{"model": "image flow-matching model", "dataset": "photos of arthropod specimens (BIOSCAN-5M)", "horizontal_flip": true, "norm": "layernorm", "blocks_per_level": 2, "scale_shift_norm": false, "lr": 0.0025, "beta1": 0.9, "beta2": 0.95, "grad_clip": 0.5, "batch_size": 128, "epochs": 24.4, "final_lr_fraction": 0, "warmup_steps": 930}
Rows from block 11 of a small image flow-matching model, named by matrix and row number. Rows with one number belong to one channel. Each number is 128 + 24 x the weight over its row's rms, rounded and kept within 0 to 255. All counts start at 0.
After each channel's rows are labels from the 100 images, of 14976 (inputs lightly noised), where the channel reaches its highest value: "responds to" is what is common among them. Only what is clearly more common there than usual is listed. The data: photos of arthropod specimens (BIOSCAN-5M).
# convs0: first 3x3 conv (model.decb.0.1.convs.0.weight, 128x128x3x3, each kernel summed), inputs 86-127
# convs1: second 3x3 conv (model.decb.0.1.convs.1.weight, 128x128x3x3, transposed, each kernel summed), outputs 86-127

convs0.99 [126 124 117 128 132 116 130 138 127 124 109 125 139 128 130 132 124 159 128 128 133 123  97 129 125 137 133 124 126 121 114 132 161 128 123 129 154 106 132 135 128 138]
convs1.99 [126 160 101 148 143 156 133 132 130 108 135 140 128 128 120 134 128 140 128 128 247 144 133 147 131 168 129  84 166 124 124 127 173 128 108 145 176 133 132 168 128  84]
responds to: order Hymenoptera

convs0.78 [129 143 130 129  97 121 122 118 155 118 121 123 255 128 131 127 130 131 128 128  95 125 153 127 131 134 122 224 126 139 119 126 156 128 127 131 143 177 199 128 128 152]
convs1.78 [  0 144 152 139 140 142 131 184 114 130 128 170   0 128 139 152 128 159 128 128 126 101 130 108 133 126 132 125 135 136 122  89 126 126 128 115 132  76 139 121 128 124]
responds to: order Hemiptera

convs0.121 [120 130 114 125 135 130 139 121 128 126 136 124 125 126 127 127 120 115 125 126  99 125 171 126 116 134 128 126  94 134 106  89 150 128 128 109 142 125 129 137 126 140]
convs1.121 [121 145 174 126 145 129 127 127 158  61 131 129 126 128 137 121 130 126 128 128 110 126  53 125 132 154 137 130 142 116 116 142 112 148 126 132 146 117 123 105 128 131]
responds to: order Hymenoptera

convs0.87 [128 135 104 127 121 143 171 115 136 128 102 115 105 128 108 130 126  91 128 128 128  95 140 126 113 147 132 126 103 123 124 121 131 104 116 117 120  86 129 114 128 114]
convs1.87 [135 124 126 128 135 119 129 130  94 135 128 118 124 128 110 141   0 132 128 128 132 117  79 139 136 119 149 127 125 129 129 136 116 208 128 165 128 104 125 118 128 129]
responds to: order Hymenoptera

convs0.33 [129 133 124 110 120 134 131 163 124 136 100 124 130 128 141 127 157 127 128 128 129  45 146 146  85 133 113 126 129 173  98 143 101 128 134 126 128  94 129 150 128 122]
convs1.33 [171 131 127 165 137 127 154 152  67 125 151 113 130 128 108 111  99 128 128 128 129 166  93 123 123 121 125 125 153 105 126 129 145 137 126 129 121 116 138 127 128 124]
responds to: order Hymenoptera

convs0.52 [127 168 141 129 128 118 113 126 137 111  96 118 131 127 125  72 141 108 127 127 130 125 121 130 124 121 120  57 122 131 159 159 132 129 131 119 118 140 127 129 127  82]
convs1.52 [ 76 108 117 110 102  95 114 129  82 129 173 133 190 127 127 137 116 145 128 127 129 132 126 133 125 122 108 144 116 147  26 138 128 129 128 128 122 133 131 121 127 133]
responds to: order Coleoptera