A small image flow-matching model, trained from scratch.
Training: adamw at rate 0.0025, batches of 128.
Data: trained on photos of arthropod specimens (BIOSCAN-5M), 24.4 epochs.
Rows from block 8, named by matrix and row number. Rows with one number belong to one attention dimension. Each number is 500 + 50 x the weight over its row's rms, rounded and kept within 0 to 999. All counts start at 0. Numbers have three digits each. After the name is the row's rms in percent of the matrix's.
# q: attention query, key and value (stacked) (model.mid.1.attn.qkv.weight, 768x256, the q third), inputs 64-127
# k: attention query, key and value (stacked) (model.mid.1.attn.qkv.weight, 768x256, the k third), inputs 64-127
q.45 070:500500500500500500500500500500503807500500498500500500500498500501485500500500501500500500500500500510511500498500325500499500000500500500500500500500498500501500484500500500500500500500500500
k.45 076:500500494500500500500500500500497499500333499500500500495514500500493500493500500500500521500499500558504503818500499499503501500500500500500500500500500596500500500500500500500500500500500500
q.53 243:499500501518500496503500501500468499502500499500495503505499500502348500497500500477500500500500524501498499499500454501499493503500500500500500500500501508495500503500500500500506500500551500
k.53 259:500500496495500500500500500500288538494499472500501500339596499435498500502500498500499536500458500541504501701500717499500500503500500500500500500500497587487500499500494500500367500500503500
q.61 425:500500485507500494471500502500473508500500505500496501502500497501494500491500494483506500500498518500494496499500493501500509503500500500500500500500501503493468508500498500500505500500530500
k.61 470:500500500491500500499500500500168521496500487500501500337638500404506500505500499499497504500458500526504416626500739499499500501500500500500500500500498552484500500500499500500417500500501500
q.68 219:558500500508500501542500467501500524491514492500470501500500500513489500384500477518500499500501502511500502499500470454481476502497500500501495500500380500501500354500491500500452500498394500
k.68 199:495500395498500504484500500500633498499006497500520501500468500496559500529500499493500494500500500443551496482500510506495500532500500500500500500500500502614533295500500500500499500500499500
q.88 573:571500500498500541579500389500494644499501480500406502500501500531498500492500487557504500500501510500498533494500389344481264317498500500506497499500424364515499342500492500500502500498498500
k.88 469:499496481499495505473495541495500497500447440495502498500454588498519495501496498457499507495492500492488498434496502504499499523496495495495493496496477295500529486496501496497615495496502496
q.106 352:500500505502500499500500500500500529500502500500514499500500499500496500513500501498502499500532501502486510506500616502512505500500500500500499500500500534522514503500494500500499500500499500
k.106 348:500500507500500501500500503500494499500500505500500501486505497500508500500500460499500533500500500493499325533500500499497500489500500500500500500500539500498500500500501500500522500500520500
q.118 333:501500463498500502500500499500503497499495500500503500500500501500500500483500497500500501500498500499516425497500474500491500505500500500500500500500502493500492610500511500500500500500501500
k.118 322:500500499485500495500500500500503500501502496500546500530500504500500500503500500500501500500500503501501726497500500500504501501500500500500500500500466511501507501500500500500429500500453500
q.119 376:501500497497500504500500500500500443500500519500414501500500496500487500489500495501499500500453499496513484498500248496484492498500500500500500500500500089500485496500502500500572500500615500
k.119 439:496500498501500512501500499500500503499500497500500500498492500499482500499500498500500500500500500501502525481500076497505485503500500500500500500500407498500500491500500500500497500500498500
q.127 627:500500524500500500501500517500464499500500544500496499503500501499501500503500500501499500500499500498501585460500266498501500508500500500500499500500492208500501500500500500500506500500501500
k.127 552:497500497501500506507500500500499498496501500500352498481496500505479500480500515500498459500500498503501500500500501500496472572500500500500502500500500416503500500500500500500500500500502500
q.136 449:492500500499500501496500500500508536505501493500501492502501501500500500501500500495500499500507499498469535500500475502510498499500500500500501500500500417500502415500500500500495500500500500
k.136 338:503500507500500512501500499500506490501499522500470500676500499499502500502500500500489500500497491500500510498500461505503500503500500500500500500500427507489501248500485500500460500500482500
q.141 341:494501477505500499500501505500532841501501506500504499497528618359582501500501516543499500501495491500498498564500599505744498502503500500500503502500629506499503501501477501500474500503500501
k.141 384:504500503500500611500500500501499490564510490501457500490330500515469500500500500496501500500506500463500502500500098502500323500500501501501499500500508465500505500500498500501500500500500500
q.192 154:499500499555500500500500500500478498496496504500499499497498501503501500481500501497515500500500500501499500500500501499501500076500500500500500500500382503500500493500496500500499500500495500
k.192 170:497500501500500499500500500500505500500511500500500500512495506500505500499500506500500503500498500500500500500500500502508491564500500500500500500500502502500500500500500500500500500500494500
q.195 034:500500500500500500500500500500496574500629500500500501463500528504502500117500498500500500500500501500497501495500526686501501645500500500500499500500494535497500480500490500500496500500492500
k.195 068:498500488500500500500500500500507500500499499500500508497490503453505500528500519499501507500499494530500500495500500501503498501500500500500500500500490495500500498500500500500109500500495500
q.202 519:499502500501501498499500500500500675501494500500515497500502500500498503503502514500500499503499490498494500500501392513500498685506500500500508505501563399500500508503533502500488500506501502
k.202 613:497500491245500499549500526501500499500500493500600556451507494504499500082500497500501499500500504498706500500500500552501493502500500500500500500500492500502497496500503500500501500500504500
q.204 008:500500500500500500500500500500500445500500500500500500500500500500500500500500500500500500500500500500500500500500500500500500500500500500500500500500500500500500500500500500500500500500500500
k.204 005:505500569497500500500500500500450500500505499500500500526602476656418500444500278512499453500500500499486500576500499486492513488500500500500500500500557623498500535500500500500502500500529500
q.211 177:492500484500500491496500502500502471501463500500520510512500406495505500759500510499501499500501470491500502500500498503498499462500500500500500500500794484504502661500523500500500500500504500
k.211 229:501500584500500500517500500500497500486500501500500492487508500621499500503500489503499484500496510361500500500500500497494500499500500500500501500500508504499495501500496500500976500500544500
q.222 481:501500489499500500500500492500530483500500500500458500510496500499500500504500508500502499500501495537599499500500284488500500343500500500500500500500523500501500501500497500500500500500500500
k.222 552:495500500499500502500500493500500500500999500500495499467537501496500500507500500500435500500498496497481500501500500500554479497501500500500501500500500500498499498500484500500501500501501500
q.230 033:500500522502500498500500500500500500500499500500500499500506500500505500541500531500500501500500500495500500500500500658516500497500500500500500500500517495499500503500500500500498500500500500
k.230 075:500500515498500500500500500500511478529503500500500500517470500500487500507500500501500498500500502501504500497500500500308496497500500500500500500500510497500500506500500500500500500500495500
q.232 540:500500500504500500485500500500504502500489503500500500460496499564517500501500500503509500500563500499500501409500419617500487502500500500500500500500498497500486500500500500500500500500500500
k.232 501:522500501500500525530500471500506528501500500500498500503500510498496500511500509501503470500501487492502497499500134500484500505500500500500500500500501153498514501500493500500500500500499500