Rows from block 13 of a small image flow-matching model, named by matrix and row number. Rows with one number belong to one channel. Each number is 200 + 40 x the weight over its row's rms, rounded and kept within 0 to 999. All counts start at 0.
After each channel's rows are labels from the 100 images, of 14976 (inputs lightly noised), where the channel reaches its highest value: "responds to" is what is common among them. Only what is clearly more common there than usual is listed. The data: photos of arthropod specimens (BIOSCAN-5M).
# convs0: first 3x3 conv (model.decb.1.0.convs.0.weight, 64x128x3x3, each kernel summed), inputs 0-63
# convs1: second 3x3 conv (model.decb.1.0.convs.1.weight, 64x64x3x3, transposed, each kernel summed), outputs 0-63

convs0.38,200,205,200,200,196,200,187,195,187,200,201,204,200,90,176,229,116,197,224,200,200,197,200,176,200,188,200,191,200,200,202,158,154,199,200,200,212,215,200,259,237,200,201,210,224,192,200,192,156,200,200,181,81,200,222,200,201,133,200,205,211,249,200,215
convs1.38,222,211,207,191,194,204,204,188,199,203,254,273,206,27,184,177,212,200,184,201,246,240,196,175,215,209,198,202,188,181,211,201,207,214,189,200,65,234,207,176,225,227,199,191,180,186,231,196,241,177,232,73,275,198,184,211,207,205,195,183,190,188,283,185
responds to: order Diptera

convs0.15,200,195,200,200,365,200,172,227,89,200,176,213,200,140,201,182,201,101,227,200,200,253,200,260,200,142,200,110,200,200,211,191,230,200,200,200,177,172,200,201,192,200,139,89,200,198,200,175,217,200,200,160,169,200,95,200,211,230,200,176,254,192,200,234
convs1.15,113,168,184,186,197,202,209,199,211,257,208,226,172,127,199,238,196,120,217,198,202,111,184,180,205,219,155,171,285,164,204,226,200,244,234,197,170,150,183,278,177,168,204,248,173,168,192,202,213,220,259,118,158,210,197,200,216,101,127,151,243,232,204,243
responds to: order Coleoptera

convs0.34,200,196,200,200,202,200,202,192,200,200,197,23,200,0,200,197,198,197,180,200,200,187,200,160,200,198,200,214,200,200,181,223,198,191,200,200,202,202,200,147,143,200,197,218,197,192,200,202,194,200,200,194,153,200,180,200,71,212,200,194,202,201,200,190
convs1.34,202,217,197,199,194,205,196,176,131,223,203,215,167,236,196,222,177,220,212,62,230,140,190,310,167,165,183,176,208,215,162,201,192,106,182,150,213,241,165,197,196,178,258,201,177,167,198,209,199,158,184,199,62,145,197,214,243,240,164,165,205,208,187,189
responds to: order Hemiptera

convs0.61,200,188,200,200,200,200,175,251,248,200,181,163,200,297,154,127,201,173,159,200,200,255,200,167,200,206,200,174,200,200,180,154,161,202,200,200,199,182,200,173,196,200,216,162,228,238,200,128,195,200,200,177,206,200,201,200,126,144,200,152,170,158,200,215
convs1.61,199,194,207,203,209,235,206,212,200,196,181,209,175,180,201,221,221,204,191,456,132,195,209,231,246,210,221,199,206,212,213,186,200,201,220,202,202,132,111,208,213,202,158,208,206,205,189,190,262,198,193,197,194,189,196,171,191,164,171,199,190,170,217,211
responds to: order Coleoptera

convs0.8,200,215,200,200,235,200,235,304,129,200,195,248,200,187,97,217,216,190,214,200,200,219,200,222,200,198,200,168,200,200,185,200,202,352,200,200,211,207,200,201,177,200,202,127,139,139,200,179,198,200,200,191,202,200,230,200,199,185,200,222,192,202,200,186
convs1.8,158,221,258,215,147,171,207,191,193,176,176,160,246,217,205,196,192,221,283,198,188,156,174,223,200,122,184,186,161,218,200,305,197,177,158,191,203,194,187,147,194,206,218,243,176,210,199,200,166,179,205,185,236,204,182,226,286,178,12,216,203,216,188,167
responds to: order Coleoptera

convs0.33,200,198,200,200,181,200,184,235,144,200,199,200,200,187,156,190,195,201,231,200,200,201,200,194,200,190,200,199,200,200,208,202,204,170,200,200,199,177,200,203,189,200,204,154,187,157,200,204,195,200,200,192,212,200,202,200,196,207,200,223,212,219,200,208
convs1.33,220,183,224,255,153,197,215,201,244,80,270,182,200,213,217,199,250,304,283,199,143,178,172,187,168,188,159,212,201,217,198,217,200,175,152,188,197,181,196,144,129,231,205,276,225,183,209,198,141,193,241,168,210,226,146,182,308,196,214,255,192,203,182,187
responds to: order Hemiptera

convs0.44,200,192,200,200,199,200,220,233,177,200,191,100,200,200,225,188,228,156,15,200,200,263,200,23,200,220,200,171,200,200,192,187,211,149,200,200,282,185,200,103,189,200,123,184,217,235,200,46,199,200,200,202,188,200,132,200,172,243,200,233,191,85,200,140
convs1.44,216,207,174,170,200,199,207,233,199,177,220,136,222,318,240,209,185,208,128,199,201,214,158,207,202,198,207,137,244,183,182,189,200,180,131,142,225,269,206,231,198,199,308,173,193,156,224,330,189,192,198,224,200,200,219,82,226,199,227,185,188,192,199,217
responds to: order Coleoptera

convs0.21,200,209,200,200,158,200,169,350,163,200,135,312,200,189,218,214,197,185,325,200,200,130,200,232,200,367,200,199,200,200,139,169,270,201,200,200,257,136,200,234,151,200,165,278,181,224,200,144,205,200,200,240,202,200,176,200,200,254,200,94,163,227,200,106
convs1.21,190,200,249,156,212,208,201,178,206,244,220,208,209,203,206,224,197,210,215,197,283,241,123,119,204,205,257,203,187,128,199,261,200,239,223,183,99,225,205,189,134,166,241,291,178,211,211,199,292,200,195,197,225,254,233,130,216,217,185,210,251,233,199,292
responds to: order Coleoptera

convs0.2,200,199,200,200,172,200,199,169,334,200,199,253,200,269,200,178,198,200,207,200,200,230,200,204,200,183,200,148,200,200,201,215,204,197,200,200,206,203,200,201,228,200,199,205,193,181,200,151,201,200,200,200,210,200,200,200,57,197,200,199,198,201,200,195
convs1.2,220,190,241,210,200,185,202,171,200,186,222,184,195,220,192,200,204,200,193,0,210,186,213,240,176,234,213,237,191,188,228,197,146,222,199,202,201,209,237,206,251,190,181,199,208,207,223,176,163,215,222,203,273,213,197,242,211,174,236,195,189,199,182,213
responds to: order Diptera

convs0.36,200,241,200,200,239,200,194,211,97,200,186,198,200,185,200,187,196,206,203,200,200,213,200,206,200,219,200,251,200,200,76,169,239,261,200,200,277,183,200,204,193,200,202,181,209,118,200,168,142,200,200,210,198,200,199,200,197,278,200,257,200,175,200,298
convs1.36,211,230,154,215,214,197,228,185,200,194,178,271,204,210,180,211,134,172,181,207,164,186,191,203,211,129,226,233,209,253,158,181,200,252,247,157,235,210,143,143,195,322,118,254,189,158,205,168,206,84,173,192,233,214,221,284,122,205,228,193,195,180,204,189
responds to: order Hemiptera